A small image diffusion model, trained from scratch.
Model: 64-pixel images, arch uvit, norm layernorm_no_bias, activation gelu, moe top_k, num experts 8, patch size [4, 4], layers 14, width 192.
Data: trained on aerial photos of the United States (SatlasPretrain), 203450 training examples, 13.2 epochs.
Rows from block 3 of a small image diffusion model, named by matrix and row number. Rows with one number within an expert belong to one neuron, the router's apart. Each number is 500 + 40 x the weight over its row's rms, rounded and kept within 0 to 999. All counts start at 0. Numbers have three digits each.
Before each expert's rows are labels from the 100 images, of 14976 (inputs lightly noised), where the router gives the expert most weight on average: "colour at peak" is the nearest of a few named colours to the mean colour under the peak. Only what is clearly more common there than usual is listed. The data: aerial photos of the United States (SatlasPretrain).
# router: router (model.blocks.3.mlp.router.weight, 8x192), inputs 96-191
# up: expert up (model.blocks.3.mlp.up, 8x96x192), inputs 96-191
# down: expert down (model.blocks.3.mlp.down, 8x192x96, transposed), outputs 96-191

# expert 1
colour at peak: grey
router.1:582521509507555466468520528497499459513444526530491408467478441491538510570518483499482518554488518517508440492541460527438500462535541483524516525416507557463463545458529496518534428459523490527539468471520485556463539518539509486498523593465458537467438446440540455480493550530550588561
up.0:450492565510506442560410415518441524461459577496586484492497497472470533512522483495511500499481526441506510485478435510473518522516534514537471543525528504505515540517455566435463593394482614517493525439544515475512462544552413515514508540430539506547461502522476526468515564467455477501
down.0:557466549499457537530506464520569434521523542446509458516474527547523504506525424521443538514570465480489502503481487577471527490460494496460497431502565535511496496471532543503454508491497447518489508418517569518566451486499428473490481466514467461508564573440484519511494442572483441505
up.1:489444409498452534479505497498496497447538537447523476489479421467551557518542492451463495520534482573427499525511539443594514519596462441492542547485453510484457445504468514591559442542529489534503474547547509478522516482479532493476451468622528535504508514461534523474517443495557559497
down.1:509492546474436546498532437494451469524506504485532523511554466518437482516515500502530486448463537497565477489523505418439480505481512459452437455533567478519537514528540464461474564502471504446411499490475545509530476540532440496485482497479487446483554511515457511484463481510448437493
up.2:457462527448458517495526503563549489420527550522539510417455487493538524440503455444444480479526482539503562552502466481504557546544447443528527533521492494491452492456492553579516543534538464506467454535540569489505505506502494474486513435528519592527466584526558515453477429480550462513
down.2:528462512511497612548543456471520490552505439533514515490505525539519471463539493468433464465462557516549482449531502461435506452495423571523511478543560535561579497492584442499467526536545463422441498431503548465542490456498469497532547507479528478462503488561459510467477475499537518523
up.3:545403506450562492608493412494438491495514486553555429440449535458484523485448549535451542560475523433512543462508526491442522478505503517514486498459499503459486538532441509502451444438515537499544521493522454472463457563454494522496478546463518442419465492491479552455498549448555535544
down.3:522521538511447566539486522481556470478512525340442491464528483513505493476544406546483496529540534499495577514517490496548559511467542491451465475527563502454466532558524477475439527446519518523496560447536529552526457554529424467533547460504419473546504549496494503481506465518578461499
up.4:530496484478539493516444522510479545485498502513432459485464510499506495441480497481476477523524516479525529552531583526497516566582504578497560472485472555429495404546526486553452448516495476459507516539512519543381450445406560558545554527539503556475496462436537455429441494449518561473
down.4:503530531465547463553470466514493498498519444417524430496492527496429543492451450485430559547533449502448494557521505518487615505543490384478376519484472518435489563490528549515486438458541469552496530433531455510485489557559474425472530475414534449547515478510501480502481495517544456446
up.5:480543495417467559435519474534504414460537494530551493460522457495514483452511465472586488537536505547541546466507474503437441478550498455532523470466510499550504514450477468484431526549522435456509507538501496469572509534492503427498517409556514511446493533561545524531455479467505481527
down.5:530463566481530521505491477591481462544538490512504500543438527447478524431461446539509498378455445500509532459544507497442485444459527465545600440469497520529519476516535510568486541519514506462488496530477498466461509492458508519574491555531549485441568515522478549490446491428518556511
up.6:575470453489517514461509524532473531452491436575506440471511480508501574445459528421501476574505468564498483512502550573509441487516467471527473473386502449546472472480518449506476465577561434538516460545524464523496471536436603488519518508489495531480453527480514518575465420472541545537
down.6:541488453456532433547507510516397530557496458473431477476548473482532513525498479488447470450510462463517443508543469496505540383478506448487523468492475507502462555534440484513426506514484504476495546472597444532450486519508372500524454490493552436542452533530533476573444537499538483472
up.7:549493558550457430468556486431555514496518509588499496532469553535510450473537521478475514472460553420510550511464471473459470433420511511481423416494545468454520539498528522489500553493503461528489481410514532496524505528576462536513455493461417442497571449585477459554499413461461444489
down.7:450602561392521448455501560529517459474520442408478523450509506544424492478559467506489440503521502456463542516544455489490477550521545546508537498485439480495442495520480474535458540502521548536522425509494467515512519506400529479477478521522545523475475525446521539448536541526483495496
up.8:535522410476487462477553491523554406497499510411525520491472577516466518500518482447515539528511513551569555485507468423511481464454512499460518517528501493495489523464551491505450478544556465537506503486466494543522449589529502457560519498493448527486503516557434539501474411455533500517
down.8:522549469495494523442557527479547459506523530467499469504506517463450491452463500538525477471517494507511494447501488436459523476440499585426565513490540517557459505511498479449458503515488476422527485559403490444551519491514570498524467530515580472438513536521508437512490606521446517465
up.9:567553478422509520440505550477438487526481437476432448488565465513464438497511389552547485483431515510486481505488542529501516508558541501468531565522495475499467475518508476483525450521554474527445499519484477489432439444422503542517567493531562556517473423441536460536495486472499561466
down.9:503540436538475425511490478474498573463414449509467498532485531514558550488524484425452515512508484512485460565452530461489541472497441455495402522531417512450481536527492509500489452494470546524534561460507414486494522553485434489416459493521475550597501469483552488569521503507537492475
up.10:510458485481509504497525518545496446472525550473541473476490426454555580498580508488461470524549498527475493479501585473541587544527476467518511501436485530484479484479522553542592430507558488519478419492523564581468529567536472442509453510561515557502514502492543496468548437443489544480
down.10:564430553526426578475565444516524434462504460504506517500474542548467461508512475502493466464487498515556498538471476519454451459490516426532458442486587503514505505496488431546476464539491427499481479532508548463470513458491449520478526497465491436494565565480522547497481439448549475535
up.11:515519496532446478446539490457536408517478524535483484503464532541567517521556500491524537517509480444424443415464466511493457453440541516476447524540553535484526502448554440491540529510486485552476468505535507519536571473480516511499388485454478494496572489550470514581528423558440467527
down.11:389518484396483469501476531520453461519497496520546502500502513460483480538482506532541490491436555484507510498522447455516490572515571479488515459468445458499449510537437495475476454481526527489554478499480417484504472554504484461467527535437510562523449530467520468429505617428482469445
up.12:483453487448495474456515478516491439550488466541457468497491551485491449453528473510489519513552531476519497462531523533471575465507543546466598471471463553454479459570485479550521491570540497504530500522503493446461482430382486443499492509519517557490549431454525493488478471515473486433
down.12:508529473476471483535525549500484490474490494395509481499509463483522550515483503478491532573554486506456494532510519495506531503512514453440409495473475490453471552512511523478519434485542515565587452438501472504457519582564467459429519537462433471532443476453474527523489470487571454493
up.13:507449467493462481484544529510513426499451540501460437473475518492585553539488518510526513571505403512496466515513501448501519471438532525478465506426522582472508476414565444549484475552559461532549483562532446477531583452479531499491405545442471479491559467500499494530445470549502508546
down.13:434554595477534456544503529464464529472506484399494515479563456497469477590525516509512505510451554490541523558492544507527504537537542434474507512414454427482449475519498503486511500503511476523482494539498538509518518575487468455439574479487452515558476539436514444423461535531520468471
up.14:533464571503504461558490437505414519399410550546554465510489479517556489488536539469498517479464532509518537478535503498506559534462515489525441531487495498468553550561457535508521482401495551494443479391505536538512506552579401505487478538449473533510441496539495506422510526454506521533
down.14:558490539520469557515535506505535448505527523419517490509482528570480512515534458490459440540528495544479491538467438557531504497522459453470533434473580533515452486489543534537465510507483475511518455454481506518559460528478503432483537502472477472580513585431489507447470518573503444460
up.15:513535510536458466467530481422566487498438537494452459491477484536599490554575528496573531537501478486435419478491510511517468489447490458456440565490533518512496521465543422516588493473510480548501470490532494509580552493555499502487420478474476496501495465508510479540535438559421475510
down.15:406487469429510379513543527491427492519484460547548511486529514508479522499464502541511517529465556489536519522538426493533489526516532489527507479459478441532469528499471513458503496522464509480535528557498418524473468561498487479480490525516536497552465512488516536440511596447483446472

# expert 7
colour at peak: brown
router.7:444533437485472471535516584470554506492585472398484524526541506466429490528507476469579485533422537527566564508405530456490485573549527400498515549494504472550441465569529476446466541512508497498585454523527448549476475494447529520491520484492486535545502521498476502512478517515502507527
up.0:455524447504475591553511529544438501502497462512511463601552509468500476521513431559521481490564534531473535465485539540480508528489515463521566498525514515562491547556445532480539550485500508511424552510492552442492476482495436463480480549539546495498528505530506493499480507530504560499
down.0:528491482468565487468536477572532472546578524497527507456462553564444460505452533530446427540504465452471494458566446469482559456471489548500512476502553463490544453470471464480463485551422484528480453489500434501461545500485485504442436487501493414526563586452485550507551551484506511556
up.1:486544469561464459484495526466506520501542456505543554504469537490470479425526463483572485465425529492505514469466454508555459465516489508499502514509509457529489539498430589469470580482458534453551498420497457526480446523544521492532468477579529538490498464564537484494519508436477438424
down.1:539520521484551503476578500520456431528495492471436487449569426509503461532439554501547504528478477599557412524527508517538533495488544484511551441464541504546537503451550449482455394542501424533495553589498486547478538452529523500491513514491412540533501544474542486449515555461592513467
up.2:447539443501504485528423519468516497467455496520433569494572490456519474493487590468501410523486514520442412449518506491452436444436519526500529510477500427495557463486524451509494476502489518463476444491512509467509576453467512562534504493534520464477510473590524478520496514530490517438
down.2:539495515424534476480503498501489457559461497498504523489473531599455445430485573495506491465486455488525495481480544550567526499508511500535520504501452423531521425496525587515469450529515500534531492478364487496418475480466483573533501543528492473523504508470525483552520501515462509434
up.3:460527527534489455500463512471512558462518494524534495480461458506551560523486527383570511520420451391529433463459547540513424463521462494466430510444516511507479489501505518515523486440454458469543510489549467549551522514562480473566459458525489442471533503559534472512516459482492434420
down.3:527505522456468497545587474490471575472474468504525576468533488431505521465521533413581552554448545518550462440482528486525454494537540501479468495486512483439564509498506446489520501616573493483497547466475531554486483532606534510521503480453478483476433483578502462570431513519505526498
up.4:474549495549477496449429510454556595479519472537479604528465520509489542467495501383594496525472522448531478417450522504526395514517466555544520521504505536498510476498472526513429511503447502508574456522506489575502452490556551519544495452509476443454481469546562481559487473510466510428
down.4:519517470484554446504511531502461527460466437533491532493482422426513486436460578477542465508475535527516494453506525533520536520527510497531519493462460469523477529467516534451447459532525468454518527490504495551475471517557530524549525521495417515493443480567541481527466573483517516525
up.5:445501488558414538480528517504534593500548558553508586540412563499521539470508498406521511527478470447540514455458484506507387505492482542461511514497472471466494486508486567569503483502494531482588461543548530581496477473459542549555517488495496597484474543580525476552467455476366519405
down.5:522506513528505467568525530502498493512513501559405518464513471503526469453493602570564515454445463501468459527504559530548516460518465512516520438425593509459453541440511508472553465580507403506463536539397441514449472475495563472480516480501503495446503475521545434508505492509543473439
up.6:450457541499426504508501556469396533530462497535587511562563562434447470505569496504560527453420548542442511482458499507451501494435559529506504455496520452498527555561524519478471514483547510486472472491411514488517529504536516506448492548452493550508546552559490468492462530474451474367
down.6:527483500480489466479544444534511511562533473515484485464501540516481469553443416543460501496505477529554483515436497536450531467455525475521502485491536560460524559493438423513504464488464469469525531497461407490475557549494444526455438550452564426503457438508465464503547525444495520547
up.7:457528499480458514533459593513501503497478514532466554603549501463488472479464492490574521453460516566479573523477511539543487498497455459522476538555550494533474561556454575447472563451464553472439502488509490485525516507516449518553438517563542522527520488538519514490490464483473433426
down.7:568464551409572449551554509532506494532571519521512439469510531593492429511404489578456468492460480492488478548534504527467553467452522507523509403460596523525541471503529456481518443536444465475557488472505516542483507572496467479436484558491448443517524537484456534490533509457507492554
up.8:488494475542401524495486524524475544525471509501541555585480582474480492448519392541518490462515508546489620498419500524512461470471500512472534420531538495475424549561475564519500566495496538472518606455441537450474485485481482526500491507521531540497503536519486527572545490488476491472
down.8:529524497425554473533538504580550410540567496535508476476522481560408438528463558521484502485453502456505435503543484524502550453451516469519489470428520483509560453399493499510524441552479456550516467535514386532464483540529462416502423524501471485535596511512507537486492492467543533521
up.9:439547481521493494452519504476480546506449471520531595617519521480438466428498466461563504430465517475513555548432462497533486483511488474524516513530531481533400552567449555431478564459500516443472512444450537466488499479548429434526485486524559507533532513600531494494486520476450390420
down.9:552472535471532471507503457612453451561567509497458460499515507517477497545398473568489468519517449533512430522522491508478526444455524543528526422444539524532533516515470448502454449515543410499551567475548446530424521539508498458484514477444436483539478537469493570466556511498538531546
up.10:497471511471534527557413478497436489498509445476457454556537447449445464466532466566481501476542532533421484602598503510495479480527529487499504521434490481578488496558433496465486484462480535511441523472406493463480511469525418516523531463572517510493485538521553514489538502444538454459
down.10:484471536470499451483455471530497461553539578490511516485500539498459468597475510473481439489459539495480492529536509461530588520533519471498545558478521487581497525523420473460463561474507541560507405485506467473488574501518501518503426498522553443564515557510482552492539523496443526471
up.11:471510470519452551537488576538459512505485494528493517621537522426503504452490444514525490452525584592516522520423470523434487521496457429522550501546587525528443514554404545482513539498569536503468540495458489415502483493527492505501502524541600523494526525567496530516522509491480492450
down.11:568496529401526424493510472539505471503557498527488489521541484553448405503398526590452469489465494438494488535516466503449489419421528519524461439491574497516571462455526480452510460530429451452504475548520427514502551504449431535454447520462476435547543511527475499502556529481521528539
up.12:477534460566490448566446494431543495488477504544505571478467466472545540452440534421508529568476515450545439488455544512517447479467509539447498464452492498489491464473504481519479417494437464487563482569506516567537519525544517493515482395466478454500508519559525448568545480514470481499
down.12:529551533549494510460531494504412548468496533510471547447512476500491458432523573434621500497458462486543515468477536526485468476496518513528495448486491438475546484513472536451492560608538453525536495475455512509489505495552505510534561475457448518468452524554570456545450472529523589461
up.13:501491481459527466424523469534503454425567499490477496484488486443546520511554536485504488527472453479521398430481552496445435481478543531530532532441483498461491429476487460500494486566513475512434447559486506529529523445401539523552464498470530496495544489488492454547481520556527590531
down.13:513528488524504535480493499426576495490516450490449546504449562545453456427535512432478476483523503437466526453428531502553499485467479514508464519612515505496490483422519486512457520486531553524565476521412482498414441413554487591499481486519554493482426508520512471546526500500438467478
up.14:406496489538541505483468509496520511427543514500494512472511499498490468500473584433491508507536492434540406478527568490486434475473539524462538495490496489446466398441512481495522426550480509502532483600543523534489520474556526513530493454506502467492525500568528481542494461529486500498
down.14:519492553502408469450549522454459566479494467564533538500488508456484479430525532465517483475383479458508503398469469530484543544424494548505440499508562498415593521451474493530493521496533502446518536491458475550445489480543515531537522514497466435526457506557516510551490486500490541433
up.15:476496415564467492547499453485578513493498518603495511476492464453557566493528575420514504513467506465550455475421555462455421467457456471503544521443481491483476460479505461505473488526460524449558505544562532512512498565543509464485530453527535434503542492589487472537481431494493507499
down.15:547577500511484432431556481530522459486498501498455546452515466460485498461536553440555507525431517491501518421477503519504482509487473492543491483480528458451555494443490490446422508595541475512584499490473468493468469431538543537526541485468515527468507440560525474542494532509493559393

# expert 6
colour at peak: black
router.6:510490477470588410523513520472537450517484379459490474499508465502451453519545559524516495519518507541482454484485465553499499515540476379505481401454463443497434500508555470523498495495436498485521449547510481499471537503512514492482458527479448514482469529501488464467452545536505536502
up.0:435493516453479499502520493596432404551531563485548428465524476502494460543515467514488555500487474541412461502495508563519530521511468511597548501473490579504529489484483452487465426439479491528460549490519580503564516483521453525506434493549565471532548480472490492491532546507536496550
down.0:552548475523544570543481568509496493522496467467387505578486478490487520470495515548470438481520488433514460473503510486555532460534505446426456474513495546519468485421524543536561560497473527521486494562475449500468437400520538521542545458541485563465515486459560539446570514472485542481
up.1:441541513524448498411460473521506471535509538471507545511508482446502514516534454500573515567469461558465449504482503507486472521471582446504525531490552471468495464499503449554541479528494409551535511543502410510522568453476503505493459464448518436496552478483515479532436517528493554459
down.1:492502579548496525471470525469544555486523496467478565508423507573510489422503530505483415449541468496393463527445519533567518480505456537522473453473486534529480502500465492488512508395477547508573492490461483513490497494476532557547495484571461581453470503518533472455605499476438466487
up.2:510483464571478434491499477490545472506450500477403520464466444465577579487521517512549526496474444483420457483436531471524511520515410494485543493513423467490550502406521504488475548487519476485581496531479485469525496467513573477537537437534487503517538538482481471542485533550486507508
down.2:498471572474512456486505528485446527472538470540549519409451568535465519445479490508508462544475477551526551592572475551488512536530526571541503446459491513605517521547419505522485493492466480458503544458528418552501443501508505498523614538570502544457485461445535509444476500428517486536
up.3:505449520532534510545446499445571459547430490491551559542454499559510578502491526469379490464515480501468533516508527463465514512526489500478463544516422498460441542532478453562492530476484584526512466484469483463491540485464467460514515553485518547505499539535523491458519493498474455523
down.3:510498484513471542403538477493503461492498533490464572504510439529449470520484550440511428546539517503494481513527526486471464543447511532536516465483506551517552398511439474497496498544444425486523511493527433519457522447468571550492476395470562501489463486520555493520510549493485566492
up.4:408583494437477464484532480561438481534520499522571452509485534543473442542453503434512489502490515513546501459503438550481460485484449467570486468469523529446513526502485507452452472469459478463496476440568483539504555517544394476533457530469523399532548460526466531508471492520566421536
down.4:437573407524532569514505553451537464498570533506468519544513433516458496494557495501480521447547468520499498476492514410543490511488493524480499518576525561506474465426507494526533559573490521546474557575448495462466483459462536571508431395494520527476479534534519513518549435532565516481
up.5:578487468411506498533539468430524499531452464503500491476512536504568530525488502529556491485491522484532549478499426496524516520473444487483542511441505476456476552465547563528424508505499492508563433442478530550538429512487520427477536525451431519519465501512459581461459476465502421473
down.5:474508484499512462548545493536509503539580547522488462511495567562451517488478552500517532502456488462461523501467471451437497454515496490507462494490550510530549491452478406528500496544485425467601542533505474505459550502429513498470459504517493446517512534531557549550507474490532539539
up.6:497482565460464490516443437475483442490489537525561462529481495515507479447495471409499487464510507490528493497479453408529461447522503545444386512530532484549476451518524481509486626457483528510502497486545506457550522470448454514470525504472521462512545501512477545524534503532507449560
down.6:452507532524510556449562446414512539416516456453475494513537497495588509494520528486594525466533437474494507500472552480476475445486440523450447513550552495501473537424517553476530537470478542512471536530474471444452447525512485531529521429528525466463497473591499490458519458491503420419
up.7:440575513539492493399496496523551465517521559471519506512513494461504498579488503480606549563498455560516508473423507503457478512494571456476494479426585496476494494458460461525515529561454420551550536558540441512533522514469501530490487502497513416492476435491481496539490536575484478530
down.7:523507578525448506463483521451518531517525489523492545531438514599491524451523529471511405465500427466433457555451489560524476466587441506512481510555503535476507519469444494486479504446490513506566510504486440466558507432483522523553501429532536486467505485531533481475597433466493450455
up.8:508528538483549480452508516463534519495479473531438520515503544532477463506461540528542474504453526444537543458553475441502506504524537506471497497503521452522449469509504521538499460572553450482470436524495458519456519490488506537522524505498430594466522484523481504511488519429449564467
down.8:512481524465490467477580478511496457527452581526530485512456510555562442454460572438478516522441548493496502500488523513534510544504454581492511538504536517494543558502470486483480559461495463533593523414550499546493568520520470572473489457416524476519534550537508461502526524437475482493
up.9:410502518431500500509540458542469419539484556454520470533523522498500484601523513468559513501451439496438446513481525547558517522571474489544554467448508560442510523412501455515496468455511477445494463518544525501516536533493460460518410524491573464508512468468488458484496518549537455551
down.9:564558484560523528486494599470542507534466456497382540536471444526495519455510594506515497494551473496511459506449505512531537445525476493483438487524436514498510494463456555472470486508496501513472505563462461459459476447474511532496538459513521511501488505514523521539550484525526536552
up.10:561479562473515531422491535484479505433472478503458478514477530539501495443473434492483465436545500443504544501565509497518511465562541480446510518383503543550433425524607496478453493492525536520475486502473471480431472479519585604506524508507498550481509450429553551489589481485484531500
down.10:483503540476535525440535475428428495450505537511539482484578502582540532511513469475573492499516495508464578446551506458532446438472585495503516474491533482522509455519451448506500591441526511465541519430493530554504524507536476494478492434460460504541489520498436520529462498525486505431
up.11:455497515430518425508472479508432457473555532556570466480481497493467467505449532482443490524488511511476475493561479570510501469518496450602516447455494491575483514480413464503475474432467516488496470441586456533487528547540455484496452539548582466489502474478486546481552516461530497566
down.11:493542504547552533515504492452503524563485573465424515531532487511493524501554543409542484519468455538540502483530493466551505490567471498462457509540498543411443442418569499567580531541471522508458473506505533470486566458504579587513488444515539563457502513552505473536554508576474504535
up.12:488516535471507430516506550543493502483386574517502505526478530485525526474440543491547451516432485484449393485510469492506476467492538539483460473519521519474475502506466536510529492555467571480455482516479578450458533447566466446467428571562518546483591524549531485438495549497438481486
down.12:497502541529526433545497487470516539470426523522483509507534408512471485520487507405483514570509433544573554498581463504558514488449507445497503494488492525469497574475477539455488478574557498474568558483553506481484506511508457589430465439450564486495513522526487485533517507461506454521
up.13:522539511554546454494490490475503513467513488546516571527539523448548500532461535505568483546489493499490463464392520532448465469448525463481475457450529434496489519493495506509468528541505426460520530463512523508506487600532421487470490549478458483511464551559491468524420536516501437460
down.13:424483530473408469496500455499504516516518525502516501530484536542441491483466453502463519506488451486500502583474466483519504474520532452474437508569498624506489497474475430551601561546473483537520526521476486447479556504470573522455473464533532477451500451517523537462541527516471464567
up.14:514467520438562419519577509506519458509497492469450496539479518465505516468537528500504474443439489497468463480533528524590502542525472535536539468504493508468484494467453494497496450447467577497529501481438545533532474522527556514490475528483519555515522534530457539448594518462523521529
down.14:495537486496559469546536458534525516509461561496472475465472505520518447507556570465538520549533464504590450485527510414479447512471557504479466477509508537458503524476499493476510487598550470536570539507540454464438512466481485547490467409458562481541509502568469528528482548529457523511
up.15:488465485434501450523483447512464484481468517503488461543568519476546418584467558547563509466507529538461459499499435455544554527477463522496544494487549529418513531441502524490527541429455566438479505518567516438529499460615463494558513591525480512551558537487445487502554528554467488509
down.15:457570574507510487456577490498529585423509515465475537475448489531469510453580562473508555515509474479583520448524474431524465508556496485507378474524507545509474408511471517420547503481560532460503468460514486488468485474528468476423466458475498510515471495492563482493538522557466439496

# expert 4
colour at peak: pink
router.4:497493597487502436481473535562483470506491494578502469451458510487491497513452521481513490484464455469584558458498452467498477550545498534534514419459473516506575504483531476433492543441554504531513538450438401503510498538483498539461494508483499527524441506486519540491537522494501525561
up.0:520462534411496485570512467524515434513489502575544477467453523524586408514444456495460587518508497522527525498482427500452449454470575556498462439468558486484534557449481450560445540450469452516524509530538469454518510544497457499464479555415459456538486541559490523476520525495499469494
down.0:555538450546476443505485531417582573452480432516384536547527442522498497470514521472505428526487540534527450484395570466583531524529482496474483503479410519445422460451491456564471488503525520503523483513472496514460453458498546495503533456487410508472448481440578458544509545462545500460
up.1:539510484472531506479509521516466504477451488464460423514580437447557517466485569553559481478477531482447431533520579495501502522503532548451479492491530543472496465439515452545506428569536425564500526554469530490476516451463594499484546492487436538531585513546533468519475515523506541458
down.1:510513478497513449484540516478510546526606444521535574410426511528468516457480525521529510558417431465546484490501470489496466537458536534575513439518494520522495484479452588519450532529523514471524456505464447526519443501425472557498413486517514506419483475517512525546462588452536522496
up.2:473442568517516458426603460458466492457559493471546482441479529490481552575483563558548469497500466465484501512488496478468499484418544540478442462444548499447542500491504435549494438570469417539569515520520465528491539541538525504471512521469437418471565459577495493475538494494474543473
down.2:485488520522418497456485517406472522450478474537526591516492476476502474438538530422551557569490545555503469449408506577499427497472538580496525519498514495448552501522435533443564560451524515450575476502501440474560463543530508542504468428464477482538489527530536436511507486519475463453
up.3:514485524415565506507515401540440422507563453567588461456461519528516421561453482468510554527506472520505540472508448437467484393468575506518499428470507479535525508459497488515422506481450467546466524503524473487546515588501434496452491556449500455516532529557445562540480514500500503532
down.3:568508443579494486503532541434577564442439465493436531542536471531549513473508551432552513537465486492537526474484547466560514575505412514438452517495463538394485447475561552545537417551498438489506434519516470593431477474527561567500474473491467546446434440473558450495517450511585550468
up.4:425537523481521470517473478480464452492502469533509459528533499487495461500455463489524542469498475537470451535493501467477459494502481473503535541512494496598444491543541468448419487468472496478489521513399477504595530510484529544442560553456484531542508482518478548553525449471541496549
down.4:517543553499537445534479482428513535519473503489481515488498518515551450465507620516566605528456498475513446558507493524494539540470516488514370506454487464447512511457599480490516483534505467503478477515548459579555473501563472431510546478482461504468507555470520459457482452457562446521
up.5:511432493508530487541559423480491480507484445518507487454503602515580489549489502506525561524460453549527472501486493497495462453455539515470468405429590521461589533512530527550519439538515522498529538572549483486523475523483576523427495586424467456510525562522431483575519539529513490476
down.5:520498466559451490496457555472570560491490467487458553491522444438535489433524541461552518542489494470540534462478563530532430543566444539484501570482425551536487459508445587522528481460492515491498483501445504526454476457501530560540550492510515559462508493474550473471510542470510542436
up.6:531523513494535427479452564520461480462482514549493488491477430489478563465546558482505422489510572497500467463572514544570573549515478517531505532457446474504487411520457520453464428517504516546517476490447487561413496447543518438475488496529490558542465490490537563507520543368467547501
down.6:499485454434507462460585446536478478546549412473475526389501562531459491534495525525517537517391479462537505455524492477505554406475536544493544410503498441497529561480533514559541477536464514522567481542475439523522458497420521495459514509491500504486566471521466504536475586497533536491
up.7:383453514438531509548441481514442470467520466524620526528486526436444491491467473476491476408524520533537490563563469437457479511497533484581497486478530503553478507551447452442456559472505504483475509479511560510565529496531429455499510550446538544530548569562496569437503509500482492481
down.7:540535506442497475488508527462545547421504490442509484508466517574533543536459494504483519510454506500492526554521410458526535505564491455455463448491460455416427487498591510571483460533445447522513406528443559517440495528534541428454545492517415521493500477448474462451515538454528457490
up.8:440522523459467498540466474458497545514476459546542488529458546533551553497455449424490510500460509430571552585522445463462493428470526464471470474497445474497477547551489529542497513488457485418545492475547477504490474529536453439511540521547541469483511493513527471463464496440482401461
down.8:512541481489521494581457503570501477457489477456459480529469467526492464461443499503415543503525518492482502456500559512442502533526456471429541536469530462517497512487586443577502462523405464480556489533489529414516503527492545408470548563502536479495514548426497479543500485544514515568
up.9:454505545411502465581481506509488457541528484560484536515464490412505455556437404438453499497463488509603518538552423516458525396493526441483605443534469524472463523570514453501418528511495490411469527547525471473483489560525433462476521525473519477475542514479503440512496521496473412527
down.9:542551482465496535486517567475547513498527475445444478541499494510578547491531546527501437487513570468470505531457544442527526520452442481478535498486452472494522465392572535559544492581492487514529409545520566495484520445419514438555524515566445469459533534485579474547471463516552560543
up.10:527396490513507527475536496457490493424557499450514556528439578534424531484549510534424476437500499512440545525531513480471539465422545466513486519519455498524523474483433486545512534449525573519378429475485543483521466468555415526461511436502517505499517556541478574452514484507504537546
down.10:471450623377569520428530519521454487470467466476537462480493527571495536520467538543474450483525485515470558553557468436536520565538476497497466451546493497541498509559541519495465520527548533503489396460524452567497490549551479488483504535479447509557470477530535555433534469502523490488
up.11:544484559524463464473539505494444499479527504456554526472526462538525536537468513514595456505480495445480482452514490503517484575517482506513489509515507528518525474406519430450505426506492427553553475499505510551534592473485559487550430502480479472483511548527531503460497487501529508498
down.11:502491472523462395466537462436463534509486472557463524470464524483512473482492497479585573553447482474517425473449517561516412480467456574541523448519526495466572474510452559458510588470538492438559557484511462481527408502544506579489518436493531501487535507505519495558558530524512548496
up.12:521472495417568529507530475522456431513529423498537445483534544482462515545457465537443521495507449510475549494521506423498495456492500489529520452435465513557468473512496461480481491488511495533434510497451499437532492549450499460446523533456511516537536550528481626539455512493529552512
down.12:541572518497531450468586559487569556451503475502428521436462486514539544493517549456493489536453499500485483499474530410597511553514415520474441499489432487445455473435562579534584460548511492510531431483461524564439457463549541543519520518513472531505483457536519496478507498429523483461
up.13:507468514448488512510499492505465514501506430559579533514432571517405520472487437498409492485514497567482561522615474412454526448477529482539448460517474467496498483509519466530407501540522519527397448574507481448542501507554450415490470442445505535535553556546525579466493479505525559502
down.13:486515537467566497416519533495511538400501501438457527461479487515504487483491540454517439501455514476415591511519497437518513569537485448434421554500437462501442501463608511536482469537559538564459448511528483563455489488521436513550478489522469590507440474449550496509537476474495469516
up.14:537461516438594479512494430505458383526517451560551483519527522552523444544470441499509479469452459552553481489518442450484464432484565479508458433445542473522502528477482504530456490575492469520460527485483445478529495541420465478472465563429501459511510494544476560502523527475521500509
down.14:559553491583463466501515528488551583437464469485436552474535438524458530510501529431522477506472524486519429535490546471590518574516421516471471531465440555478457481484525486512502458477508520480496475522436530525475472437532510498512505489570450558468466450442569442571473525480567506523
up.15:502494493541452451429432542575441530548515540544521510490486468443554567465475529461500480546468487512492498463474509499539491573575451511514537517479423542458472516479478497460501445442556417569542498518470521509499537493519570564456471447513526535509438430514567449525513522538529524535
down.15:535487472433491454462606460468510458523478418546508486445471542517503517487499490542582537544456482461540489477472481525446487454401544573491509445519549503509564535483486544479490522573481513451558529484496413484491431514484492515527484500476485485470580515576459508553465436506508526474